config = dict(
    dataset='photos with spoken descriptions (Open Images, Localized Narratives)',
    eps=1e-08,
    lr_schedule='linear',
)
Rows from block 4 of a small self-supervised image encoder, named by matrix and row number. Rows with one number belong to one neuron. Each number is 128 + 24 x the weight over its row's rms, rounded and kept within 0 to 255. All counts start at 0. Numbers have three digits each.
Before each neuron's rows are labels from the 100 images, of 14848, where the neuron reaches its highest value: "place" is the part of the image that holds the peak. Only what is clearly more common there than usual is listed. The data: photos with spoken descriptions (Open Images, Localized Narratives).
# fc1: MLP up (model.blocks.4.mlp.fc1.weight, 640x160), inputs 80-159
# fc2: MLP down (model.blocks.4.mlp.fc2.weight, 160x640, transposed), outputs 80-159

place: bottom right; middle right
fc1.273:109127186087119125131123110135136153159154128211111142150133137151104128103138114110100092118138125095117145136154141149141083150091141130110140106104149116119125120121142105133109098149132121151122131152145136133113176150118147105142145151
fc2.273:105126142097101120117136119119110158133144113148125152102114138113064139146138130146096136122150119174131103150140113098100103084110154126115144149140133129114131119120051133089129125142121144100110114139117092088133053119133118136168178143

place: top right
fc1.385:117105130118139144118139123147102125115083086135112140132160143120168167132127169135120140170165099122128107110111116099176106126122122156126132118102135126138144126111113127142187084128112128117149088140141130089090061130086146108111133142
fc2.385:135147092131110125159114141116160124113128153166095094131168163154139157192074130146100120158100103125177132121180136085119141117122124103125149124129127100127112117113105097133164130147126132161139093086140164132116091160133105159143124160

place: middle left
fc1.537:157153043140152128153116124134137173138124137114157142143115154138123124154177142128147142129131078174129190120122149145160123169173160161094132134102164124136151096126144140128138198121084157127153141128109118140132130160145156139099127153
fc2.537:077116129119128176090125185124122109172139093130102106137124144125131127093137171167144097127133157153136153147118167138148108107147139130105109134121107140137123151142139081184144075099115125090134102131121124109086137152114105141106127097

place: centre; bottom centre
fc1.138:118116137174141161126056119132180148117136123095137150143127114142111128140118168121146123132122142140124131111116178118121161155126157112065122149100130132159133131128158147141135139126132204129137148093158107126084118121109138122122138125
fc2.138:102103134102152130155118175182081106159102119130138144106111138141136120128142118145135117149154116125109138095117130150138173124133155148165133101126125102134148170159113175098103123122197152107094187164132149109137148096138122170099115141

place: middle left
fc1.299:111096131160118077203156128139123130141112128121161151148151126141104116144105105151105122138147142147107125095131107162140095119123137141138120142096167116160173141128150161140145163118139154155073116121128138090146158077114151170131178156
fc2.299:127152180094135101109121136137134115116126133165133120128097132135127104111136150154131137129154135151153120129113121112168136109119090112115108130129151143157116155131174134112130125215142165134111152113141071145154139183128088094132144138

place: bottom centre; bottom left
fc1.177:121162148102161168122088081106138089165123148132132141136156143179118139100149152113150102148117124136139121143155138139141140134076170167132162122130106109100122147147109118094127108143116161102099128114122139166145159134096137127092113130
fc2.177:126122083168125086125119154145110122158164137146162121146130147138114144129114136125147160109102066113136144129141096107110127154142129088121094140116131129136108134159148144116169152145148158113096144143108105088118141150101118114139164138

place: top centre
fc1.34:097131121141138118159086098097139108205083153107140140110131123110131160110110156127106127113149123085096143126112157100173084143104105152120177108120165100109152114118133151137150138114081121120096085133088105123121145104097101122120094106
fc2.34:123126113110174132131098125153132076101117118110149146100146126100111122141166152121151107147091099101122131120103118127141090131131165089119152140122138131112100137122153139128116125131133159082114162101106120178142156151097122118146140093

place: top right
fc1.638:108141131163091099134170124128088072132129123149132191127093131091130109155116160144086126163123116120122168081112115125087111117103109128131100106132153104121160135153152128150115144132135143150145185127148122129160171131084129121099125112
fc2.638:095122118139112089138122106133118146100127122138123089137132180081145152080161174148148133098160118120141120132164138164083085128125124110097178131125158126152154118147122096119160093170110110109130156138123115118164148096113109172136131132

place: bottom right
fc1.189:145116139097171121152147150132067130108129131144121118142117130169150143169123117156128118125136091149175182143158153132158158117137166132181151128150130148115145110133118153141129152153093095128103117111116165138138157131095125122109163203
fc2.189:138109136133156133115143122142091129138079130130100122071146144157135112149137159168114128105095119135147164137143115077150131183138159134168115098161108113128178149105128147140152145143120139118134096120100078129130148105138134144177115093

place: bottom left
fc1.151:115126106089141119076136126149136079105126124128162156122095129096123144147090153099161125152130177151123115161107139108158159105094116077145119122128125099111129113151127122127136123106126103158154101129099107103167119107110126102138116153
fc2.151:086103111146117133139155159120129137149160145105072074113118165121124173148129133152077132116136130095160160154116129096154167103143110116129076167159113101140128120102114135154191132120145118139134150110109100116118127123133084135118136128

place: bottom right
fc1.419:117135154137123132113111036074140155125143150103159133125146126140117130148160159135079138117124117152126133122122132135116094165062158156074125145168108125107114131158123128115107165125148123126108084167123134089105154129080118149170144164
fc2.419:100144089087093150103136139156123136133162164162121162146152156145105116081145147157079170129138104142125150111139181117108129119117132129088117120133120135130148125113133128116147137114144159169094169121103096125103133136143138127149121101

place: top right
fc1.586:142129123157107152139150174136068146120112122092077156127129165098160104103117101148100162147135118107115115123130112108122137075141120126129126104116123134093098150144133135110109130149124138181156121163134105134081150125157140122116173097
fc2.586:135139112120133132108111128156093131165165152143154164142130111106073131136114132105156138113117155124109119109097121129140130176100108127108121158105094138133100118128133170045158153143114117122070149108133132097119125127162128129136143117

place: bottom left; bottom centre
fc1.364:131116125098099143108123131151151114124118107120118128129113136160120167106106137124153088108104066170092143139123122204184109156147128157103185137053103139130109145163133095111123119110132141090150097126135138142165149168146166133139146130
fc2.364:126098134136103137103145114137139158140104122112068105140153125109128063142122147114126078118121131125077098124119132110124125100133160114082134172147111132096177095127160097071160117124141107123155209160123112147144138131098114137139148107

place: bottom centre
fc1.480:121090107116124193125091135114144118110140130108125146106131080164156164144146120150091155123102160111083115145122130140134170160077149104121165102100123155185102146082109114134104159111136134117110090124131113163127094082120125110121142133
fc2.480:119125104114163109110122146126123082099123112116112118137144076144128107161071122113118103127132117123104120117154148147128139087150132115120155107122112129111121092148113117120130116114134103101117189131134156130092148150134167162147106151

place: middle left
fc1.379:100130164113150119131126125152153134175103137146153144111129146132104128126134144114151109108109141121108116163137124132120129156111169106161112128134136066091109216126143140126160116111113132119140118147141146128107158124098098097129135153
fc2.379:119143084129187142101105116087125156102144187155145099128125134106133137123138158109110151114158101164128187149159129156130113056125129080126126130156134101161095109155086143093139163158141140107154134143125135125162122087133147145112122115

place: bottom left
fc1.424:134110160139080161144111090172093146106173152138111133134070123156115132126124140139140142120123123122097093103170182158134131107129120113108136121194119119161155162093126104158148089143122180126128127132144121112160162124095121181159181148
fc2.424:106109143099107119128150161132082102115081130127136117125130130149173145130149144183131101095159138159149120124078119103121145187138103132137072082132151162119152125153156123084117129157139112133100150145104111128115146120132154131173149126

place: middle left
fc1.259:169144096121169131148152132152122110143160125147133159145108150135113113113128123152111126143169070120112152105130133131141105146107150191145131128122096145156109078142139161111108149164129089146161150101124112123159186153155149172160122166
fc2.259:094113112130158167147120174141117104175133136150112160136119160159135148105128132151175155125161145121175177097124118133118132107084106102116121119055104124141120156103145148165157116131112134106098098153115115069127115103128108120152113083

place: bottom centre
fc1.57:151142129130117112121113130156159091096130118111093146108088054161154182160118096102133186115118097127130167175103124103109135124114123151155083093156104098120103110118136113133114126089127136120095112169121109141160162130120110148108132131
fc2.57:148151148162149124135161186155118150126081133153133189138125088152118087117096116093132090083135092105131125169108116119127115121140092122123118092147140127158137111123155104135095142146129159123079140162145180207143130173161147110145113082

place: top right; middle right
fc1.212:126115141108128136114067099127101115116089117140132144107134098121101157133148159156134121108140138088132127132143187106143103085118166107067138124182131141102161099133140138150116089164140143151119122158162154149154184144110147194150140142
fc2.212:145124098136142144159125115102112166143158127151128135147159156155141142156169149158138139111110112144137135113119137097156131172099125145130100134191156140146150112061128129131136198116144141108134153086139130121113120145151164133164129111

place: bottom right
fc1.398:125139174144198081130122072147099172111130130162163124148156114156121137114170135121132135132145101102124128111074109128093177158135122136186111142101127148120118128137188130143150131156109109094138140117175095152097131133099132112141104132
fc2.398:137134121146182122126117136124133143070111064150135118160138146115095118147126122116110182133153131107159120144142150152129118154117124148152121115149116135107142143139104128120126161138095152168064084095130125141159090086147115123118133111

place: top right
fc1.258:076108129120093106090115181112152111127105052184126137104139097092113106151143139146097105104146107136140109130098111114128161097148111100201165123071139122129130105171121136135100100134148111136152112123117126132105131123127138123120124163
fc2.258:102116109122119115123116081125091091117138132115166143156102105115124147135119130130164130119144111154104125172131116160098112157121090067148101090145098162108175144180122136135152127154157129106069123137132094136099109123104123128134101138

place: centre
fc1.619:118139136116146180144124160118147161142133122115124095128143151149130167139112117142112105127131133133094097146134158145128166160202121128157149142135168130095175117124135153098142123123144108132154121140177136148116139139161200121139150109
fc2.619:110150073145143136137122084165156152118154123123131152134151170123120099127174151143096121165135119168088096080156142121111112131117121144153136136121132121145143136147129150149128138113117106109111149118132168131124138103124103154156106156

place: top centre
fc1.272:163152107136142102144132134123074148135098103154140150105112158094130167149125142114101140130150128120107134096147143139129091128147158105090146126095120099117175151110159114156152113041136174151135106096149109134151126120120125137131122141
fc2.272:164122123122123122127129154145090130100108131196130132156118131119116114127125130126152139151118100111167151143159135110175112136138126124109168083116150091155095150135113148119145089169104140141142153102127101155173119155123106128123136106

place: top centre
fc1.555:128106121120144177145120154100131108141126171128134124096143083101159183120121123129135125139065123158146114123111135122141093128122163111113087112127156161108166144106106150135104122141119153140144116119137107085135125142124139112125116130
fc2.555:121173168135152166148115123143121155145114139162127099109112140104109098118118132134088155111114150167139106138143129133111140156092110160130108139145126134137126113126142177125084123094091115127163117159131105128127144145129090195136125098

place: middle left; bottom left
fc1.343:113076167114119133121116124109127101187117105159108098115102148137128126117110121089128117100108153133149077152120105163129139102150142104193151124141120111143113229133147118121140081156150109135125122082144135132132090138142156112125122114
fc2.343:109096133108148120117150139131098161116103132126133169113117133096140117150150124115086095110130090196120139143151102129154087093137119136168130113136133127121087131135083143124141123126157157093098134145109130097135101132080151136162119123

place: bottom centre
fc1.485:143122131131105065129145130108104114155119127134157124144120105167134139154126129155086142147142157101116160122120121162176140155140109105170195156128087105181144139131151157178139092157119140154145113146106132164140123141133145160176169145
fc2.485:142154107102145143139118138137117129151169153156148154122137120096081113165098145113092144111103130151130112085067116111139115135140120150122146162125107146117130148115125145151135160142121133077091161145145114149151154117114073078145111126

place: top centre; top left
fc1.182:091110102167120164140146143145108112135109131136136134125107106074125122137146100159113120135107075158110145148077113161110154149163157170122126112133134164128158117133142156110117156047127079171148143112134124125104163086135124111091111114
fc2.182:129184117127122100100162138131093115151175136143136151135117097114132163113132105149081120106161121134109133154101104130153090111145121153143125178119117153069109128189160155137136123126139137130129146122130120107135117121115071121058134152

place: top centre
fc1.207:074127144117136151158144138151112111168155066131150127144157118115158096155130142126126150129176141127131160122140158160119158134104140146119150128121168130105144128169144146099145135022136098143150135130136133142103136112139157128114120156
fc2.207:121165116146118125122154167154105184125111123146094147108089120151099125107122127145112143172128140158133134117123133085102130145150129156121127114155140172168103154116163207135122103170160144151146115120130157123150087117146128152096123126

place: bottom left; middle left
fc1.27:154142102162136117128142140110113168147166143066124117136136153152136165137128130112138161135176123140156185165128141135156128129124159141087126120113118156133144155125141145143155154145121113112138126135082153126156169142103142175155142132
fc2.27:114146157103154139137143095146081101147111127072128110136127121128123094113153124097154143149156130109105137111105132110098117118120130128090110145102158142123162108122128103069112115137119137118141130139123163125130115150180109132129120079

place: centre
fc1.175:098116130126092141115140126145134103126149110142111146124147114149149121192146141134144129112095130136148135078095124155129181134117161151152146152131135143108117113169138184141157117167133140168115101132133133147135133125161196134121147128
fc2.175:148101127150124115143094116103131120091129078150141136154113129149090116078131135136119121139125103112089135115117138106096183141143145117135115107099106119148124095094111142104122129115158143136148140124144145187149178163107103155104146106

place: top centre; top left
fc1.21:142108079130148123154141148119129141103164129150143087130078137083127108117075123160122114125139162126153197124126144108156125136116122096148143150085117163107190151130147147124130148149141146154159141138127143153147151152189120152096111123
fc2.21:131133170130134153136122176172128028172097120120132134134150112118136142116130101138150140138153153119130183088149123115129124182158138145142148121133106169150122156137161134132116083147125142119127096147142108153118120137141164155069128164