{
  "isotropic": false,
  "moe": "expert_choice",
  "shared_expert": false,
  "projector_hidden": 512,
  "projector_hidden_layers": 1,
  "residual_init": "none",
  "eps": 1e-08,
  "epochs": 150.0,
  "weight_decay": 0.2
}
Rows from block 6 of a small self-supervised image encoder, named by matrix and row number. Rows with one number belong to one neuron. Each number is 500 + 25 x the weight over its row's rms, rounded and kept within 0 to 999. All counts start at 0. Numbers have three digits each.
Before each neuron's rows are labels from the 100 images, of 14848, where the neuron reaches its highest value: "patch colour" is the nearest of a few named colours to the mean colour under the peak. Only what is clearly more common there than usual is listed. The data: photos with spoken descriptions (Open Images, Localized Narratives). In brackets: how many of the 100.
# fc1: MLP up (model.blocks.6.mlp.fc1.weight, 640x160), inputs 0-159
# fc2: MLP down (model.blocks.6.mlp.fc2.weight, 160x640, transposed), outputs 0-159

patch colour: black (60)
fc1.87:497488501519469479482489455483484554497549528480487431483501486502482486494515535480506508502511470465469531486517481475479515499473510505463473513496558465475485496528466460510466494531498513516539584501486508483519484515497484500518510464501494489479470482532492506536494474545537494475465508493518497427499522463487511495496499473530464507498508498530492469502521478536485536496480452519497523549481535475536506505498491497471485531517530474479516512502477506470476510551538503
fc2.87:485459492510535511483525518515485531508538511490536515488492493509528508531516513507489536482513468473542508545499479509463570509486496517519494523470440495473515514492487539477512517509512504516513518492481487488503479489483469488510460484486476547466527536508508527507500529502476479487488490490499517520523492452485487492463491500552532536498526475484485523444496467520492515510518542456468490503485516504550508524493488482523481556528490535530430512472508503531475549433487514

patch colour: white (63)
fc1.362:526480486522526516477492575492494525513520448497504541520422492478468544509506482484480501488486535510493461527522529459507462469520450497511470483520497499502510476489509489484488510509529532479472499470499495482482507507544468471475508486491502477530502498512524511524508482527511518521498553512510501574526555527497485486503490516516495483476489505496477518502519522466560492548539495515519524494512529513496482510502504503410535474499502500513498518494504508530524461541519484
fc2.362:475513497561508450473499489499502493538493491526504514506497518497481486502461508506474521515487503499524510493497493500504494496494536474503480466483491475492508492506510739483496499485506527473524536487490489491487485498485482507491499509489484498510534472512489499481500510499490493488480511509499491508502551473499514500510508513473503492495510489520499500477482498518495484501475508473501488508512487491485490480494489489525507497514518498529496494499484493482503500487497482

patch colour: black (35)
fc1.506:480527513486508498520473481518522480492530538524519467476507529503500515498495529498513488431520485465448497463485502489490471518494551499492518509497588434506545513531513498490465497473523498517492532466509471532506496512513464515528531521484483491513481498520509531473507517544487507492426475529481491473499538473497496499517513526470512510564470514521484503471501503512493467513465471435492488473507461508498502480492467536488518509496467548487516479505486486511497525526531483
fc2.506:466479497519530516497510436455471526516477489483527494523486465522467494475532490507489554510505477509496476508539503496474481449503535484507523554502485466512520466529543461436531481487514523508549507481477499516465477512510510523521509538461488512509460524525500463495488494492477492551452524458556506515488465477489531513504475497487479515492484516495535542525506497479512488474533516493508501478514480471492524510502501496466496473472565525546520504486495518501538509489465503

patch colour: white (45); pink (25)
fc1.437:495456530542487468504469538494488485522510488446479510530486501541449498499472476500484509469506528482504452558516519504511501498537515480512500476492518490505434517485508515499500470502530513508495491496493503498451525494488484534498495500524509490493529480464544506503429496521510496496517496483500499434496504497540505513509487524481548490473513479529451456520549488531529440487478479512531485483527500481506532520529512485420507508474504508519514492468518495454518494455495494
fc2.437:490494505494503520485522495484494492513491497505509487483494514475518481485508507486516548489497501519492484496485481509516519512505501491516516501494472485484515517491501740492509516482456505506503519502482507479510491484486489474511507491496492489525503490507517489477496528525471499502523490506495538516507519455494524491501483508499439516509479492513495525485504470509482486521511524512486494519483519503488495507541501501492490501505507482521495501483509503515498503512536482

patch colour: grey (71)
fc1.248:483453497478497473491463531498463503540506511504506519493441481495463480491478498462504539530496500499522516475494507499489491461464454466521452464500427528470484491476514494505513551477518464480469512511493512479485509472494530505460491494486493495439512485458483500507507477482484503499545485473513473485474471472481497516501513484494498499474491503479482516460554501502489472495496480550484524481480499534495488477519504390456504516511534488504473493482500522500535519482527509
fc2.248:485516471500532497518520467503469499486481457433500516552497496497472532509538476502518534505492502489524476483513476488471466485523563460488540496508482491490460485450481499510520487514480540491525537467494543505490468470489489516488509503461494529481480508506502443470519481493489483505571490480531532507516464473525558507516525507481445521519484499524524485480474445502496529503556503467534478494480491499498516523492517465472480518499515528455494505505459498494493506472498530

patch colour: grey (67)
fc1.355:447464527483520514488492477492499481485443489469495484480492537519508522485486449499514492498484523496475516503470439511514469494479493483529555465449490497527499500504440477526531516476520486477489478461477452506472510486513474547504485454484515474503500506522493469497536511489495482477492459527515492485502464518478518518484490446491487490464525467528481503521458504517491515503504459481471493523483522436520493492496521516460464509518464482498456502474462506518510491541469448
fc2.355:491529526537532502514474478470507499486501514499519551468496478511502522488515516485467464526463473522519513468504500473495492487547463503504517493523497504498493486474467654478490480547477510528503474470506541508514487522480488505524512440541532520513478480526506512464486506526501538535486506505542479495500516487535510505471534500525466504484524505520489495490503492524488509476503490531491475509465520498479477479506523517506492520530473495464503512511461511484472478472508472

patch colour: white (44); pink (28)
fc1.634:506535519533514480534527538551509523520506487512491475520451526511494513496508492506505475556501505522485479495545533517503508549488498552513498467452517534505523503529474496494524484482488479457549449480530477482487547519517490496508495500523563498532532515525496515556505486479517520526496490448542473521520495521510494522493459521479488534492481521511523481495483491481476493513540528557507511451504518505509532512511555482494501493494499556489494485495504554485467524511508477
fc2.634:484511504553489519515523496475498506507503502496501503466466511503462493495527485494515525481484505490543508533509498533467516506501511510520504497506523493522492511498492712475510524480545536489510516481488497507468501527520495493496487514509491495495489510491480521524480544497480504487492470475482522511520513486505470481500520511476495516492493488512509503510488490490463534472488508479507520500530501513503532477473492477553481506482528507516489511513500468490488505487493483

patch colour: white (34)
fc1.278:484525451544535494536445486503516495495482466497509518488569499488449551442480497501486486508487466532501539463475501488459481520533491487500520477482507549516489517520517507520467494493499512537481453463504503421483524530470499496483472489521471499467523509496469512514536510464535519503474521532507499496494459478511468502548442494507486496463498514521519476490499496532487541493491503506522493481492525507501490491505524508440471481518499504541499487492526507468506489495465465
fc2.278:453494510533535514523492532507494500500503524477513488471486524502543485524521516487491482517493508510492484496480491481516488507485490506512475492510506468477499499466454702504511504509485475514510504496511477510502465467514475487496482489516501502524544501501514493507498505499533508528501495519494492510500507499507504491473543524491485505520530518471489494530460512494516506464518479503490485536499507505502463469472491512496511514518546487493449465509518495495496535491481481

patch colour: grey (75)
fc1.479:480500483454498495497483476488499502511471484499493511488466492499507470511449491486469513498488499504532524469521480530503493492531516514505533488476442508520496531499487498484501522500532534493457466508493500478488503479492497498513486504524531489498527473503463511450503533511488477498545480487517444483490445457474518485503497451590512503464484486467504481487539488441493488499549527570471535517517516493508498467502445438474549491477509494500501498514489509492542474522510477
fc2.479:431526482516482486541493459486501555480505485505502522492481459527445504545551479523531523524490509455523504532486521539474520490506513519514503499494485469524522528458475518493514486519526514479535499490512514492463479487510444493494457488466503515491441490527459468488498489503467505536498490474513520539527484490493551511516549496483514533508536476499487496513530482516548512513482511443504532505483505523544525484492504496484476497462499499489457536541475511494500492468479466

patch colour: black (54)
fc1.139:518478533522504468456492543497489511477473506535485496521543482528504479511544468499416522533556520518518487477529487496501496478474488540488451457496496501529484464489546506480526464499474478498506492492515512511503538504490502489537534497498494487473500441481514482521544465510467479492521501484492507468485474487515515511488479483481515496495474528521506534469504537506527463515560493497480500485423485508548492500512505481482521511533494485514495498558553469506486502503536493
fc2.139:489492487525462505494510533503477500493511504477514500467486515512496497507493489512494504503500506506492475509496526495489496500498501513496489501488485496501497490506505762483491500517488495499511506498479497489492474496494511499495502488493532523509493500485500500478488495505494501491507490521505513500512482504474513493495521521527490506529491504487459481518489472497511509485510484493481484492510493503471502480481478502504505507507476502507499494485484502496471533488473489

patch colour: brown (61)
fc1.64:486495480479469474478513515512545479455490487506518493441519514521488490507504471509445498458487497442486540504484458501473552498441514498490445519522497514460503494480509494497445510506491537505511506488502523505477488457496483464528566476488495490505482495473488456472534492488514521448519470496517492477508473485528512468486504484512510557479534520535490515478478476476489511445496524487502460494513477474438492471546506484522477498496471501498472518494521502477518502535526477
fc2.64:520473503507509490493522505483511515511499457543509513520492498509477496471496494491473464505506552489539497476524516475499474499527524516471504486481543508489524477490489357498528526469505495499500533521498480469502511531521520489544509514461498516509490509483502509495532550537492482509489482495517561494496544474489496515500464544477521498462508531545549506527495488509516475484496466502522485471490502512492522515517513507508510520519475483519532459505518529498509564456491523

patch colour: black (35)
fc1.381:477478504475504462494502487491513516463485497473523465507499492509513490482544490487493476462459500524492461493518505489501494499502537501479522543507591443509508551516514492485486464517478543489475544499519530488515499487479468475492484492493451496512479478518474470507481540506459506497446512498488506544502532494475512481519484512511495496497488484556494506535507523484518496506464496466546492459477574522488493521500515540476495470485514498473503554452478489461497516501456462
fc2.381:476539459506474514511490519510493515520505484503500504529478498514473507469482496505526490475507520469496485524488469475471519528514526477501514512489479468496508520509498582499502459525527504487472516512472523518508486488548530495523537488483537472469487515532484465512498486454529518513488489485483526500468454500473505533558503440528487523501497476502502517466463468455497518509494481456472462512509453485554538479478527491408503513467473491496494531490526505510534513480483526

patch colour: grey (63)
fc1.301:489484516470490466495541502487522506483480490501486487496480491503489494465487527544489494479481543470542495503457490501473517481473488524502450517490615497475513519503530494508484463496491508490473487482494500478489497508481514525462475476482502492448516458502510490517488474496502495503421498484453464497501464486479521467470501493509455528505501467517496478515517501472497489484495498558503444486506486502478484492529504419483486483479514467499488527510464483470472526530466527
fc2.301:479484477554445522565458524479474539451540503480523553463502493495525501506479495480556494465473519491473506554529512495488495535499493508490519510497447484526511527445494564499505529507540527482510515490503498503516543513501516487488525505498496523520488485506460520531454538498487518500478480494500527467474534487514517522478482516490479523500524485498519527421497478516488513531460517483487504553512507475506553521472500497499481510481494522496527525505518495501479504497500530

patch colour: grey (69)
fc1.206:523473520535482501495529499508513513566504523527518484486461508506478517537517489558481547515524512511488467478462511528497532509519509500498503522500522532514463536489512476517512497514525468527498463458516508494552535532465493544509520486520484500541543517521518514547470484556497542508485501430487537503499551483513524504503513455498462494507494513524488474490495495518503499483497540517491485489490481502531588511493478536547495521511507521477539478492506513492476482484516487
fc2.206:516507527522507507489503499491499498487487478497511485466479489463469481512500514448474477485499470505510522509519488497490529496488485512536514528503481488505464501477465709473516560487510550492493480500503489486483528513474461516514467500530503523502475509503489497539485511539477499507515483483508507519503504495491500492498505506507502520505521496510490493511486524489510477504482495514505485495476503498480485498499515481541494469485529460479481529504505488530520490507499495

patch colour: white (28); pink (26)
fc1.435:543466488531546475466518527519510494497463495505494483494545490470464517501477514497461495475497530504467473497499498511489483483508462454525565488472511517480495499491535480518446490497525494518480504525489498495483568462473518482522519474516514500515509522480535524429500531490492533503444553512500509493520503530515525513557498456524509461513527499542487516501495561499493527513508532489539495505520512516531472501503534508461486498508486459485516534494507487545535492529494487
fc2.435:481522504541493509523488499507496501490510503504505502498508497501485490502522490510488500504512497509509507490500498493509505488488500499520503495504511493479511499492489783507514494498480491489509484486510497497486471516501503513498490505477493496499493482504492498488504520490494503502510502507493501511518518490494510504489494528499481504502513511489508496494504512486486491500493502509480497506502508499501481502504507508492510503494516495491491472508505507500519522484482498

patch colour: white (37)
fc1.549:470483497515504497493522571500526465480540442472507558534501459500515494503538507501503541517454501516511494503510519527495520475529513499502517492504539513423497527462477505494527458490492517426499513544475487527513492473519502489506491524489517520524473506472482480551499553517503505496523483494451475508508439505494497480475514495503533481515483512523528471467533526455520512509484500482500485488530561487514501497481483448502486471503489482489480505486495542473482531491503516
fc2.549:515530477504500512484486516493475492537480489514506495545508471475495482496493497459514498482520524506490507478501504491527522519471507492527535525521469486511476505513461678485544478505521522497528516484502516519501480523465491507510506535519466463502522486508509470516485509483531455513492507530481502491496470504483506488494503514509524507485472488499490542496509483527459493528495494514535449497491458528491490519483522481443512497501535493513499512493454508518508536491478509

patch colour: grey (69)
fc1.432:519505476506500499492534519507516512466513483506545456498519448526506518490502494512497534514498499511487483498526491501556506512550510503524499482449509522508524510538490508479558494527519481478489508569498470454475466477508493459479483532514507505500473528517533489509562527512466512522525488483478469492507488518539482488517521539490499535484525531456541474473528507477540491514510512501464454507486471491509534486509508490505433472490487543485544524461526550504516500494454494
fc2.432:509524531514473479543468497484498490536521521431499518521488551472478485542486472505519488496481473501496481501486505498496508484452495480484494497536499481464471532493487610543488512507445503503468488483532451509532447503520492489517511498464525474435461490481526486500466503468467499451479522548476500473492493465523476499498512480529473515525511535504507481536512482493464495501512498492488464514501480518494520504475522520484517510500514508517469479511478492505490522522462469

patch colour: black (65)
fc1.69:505546516498465513473526502500497461500534468508477502478505513530521523476480518482426511453534513483463503445470460485471516480490501501493480531454510478484489526521450487519461516510525541555524500503525514530558490506496466535481522500481504531477500532520542478486544471497541499509496497512533488500532553513477512492459510477530516529500517495523515486488453510508548534518507510535515504538519508506529507496480500535486530475484469505460494553486490478498507482518488505
fc2.69:510479507531529526513532492510514513506519496489537512501489481501473501485507493481513540502494497493519500521516470505551533498472494452483476488470481519451489546508515708515495503511516484509504503483501493499501455495503492496500478510483491487499528529495531500490487528505513518503511500530511484494485474481479484490524525488487484506500522488496472489499470494512455520484523514491488524474506517501524524507500509501492486527514542531498490518476502493511466507509512513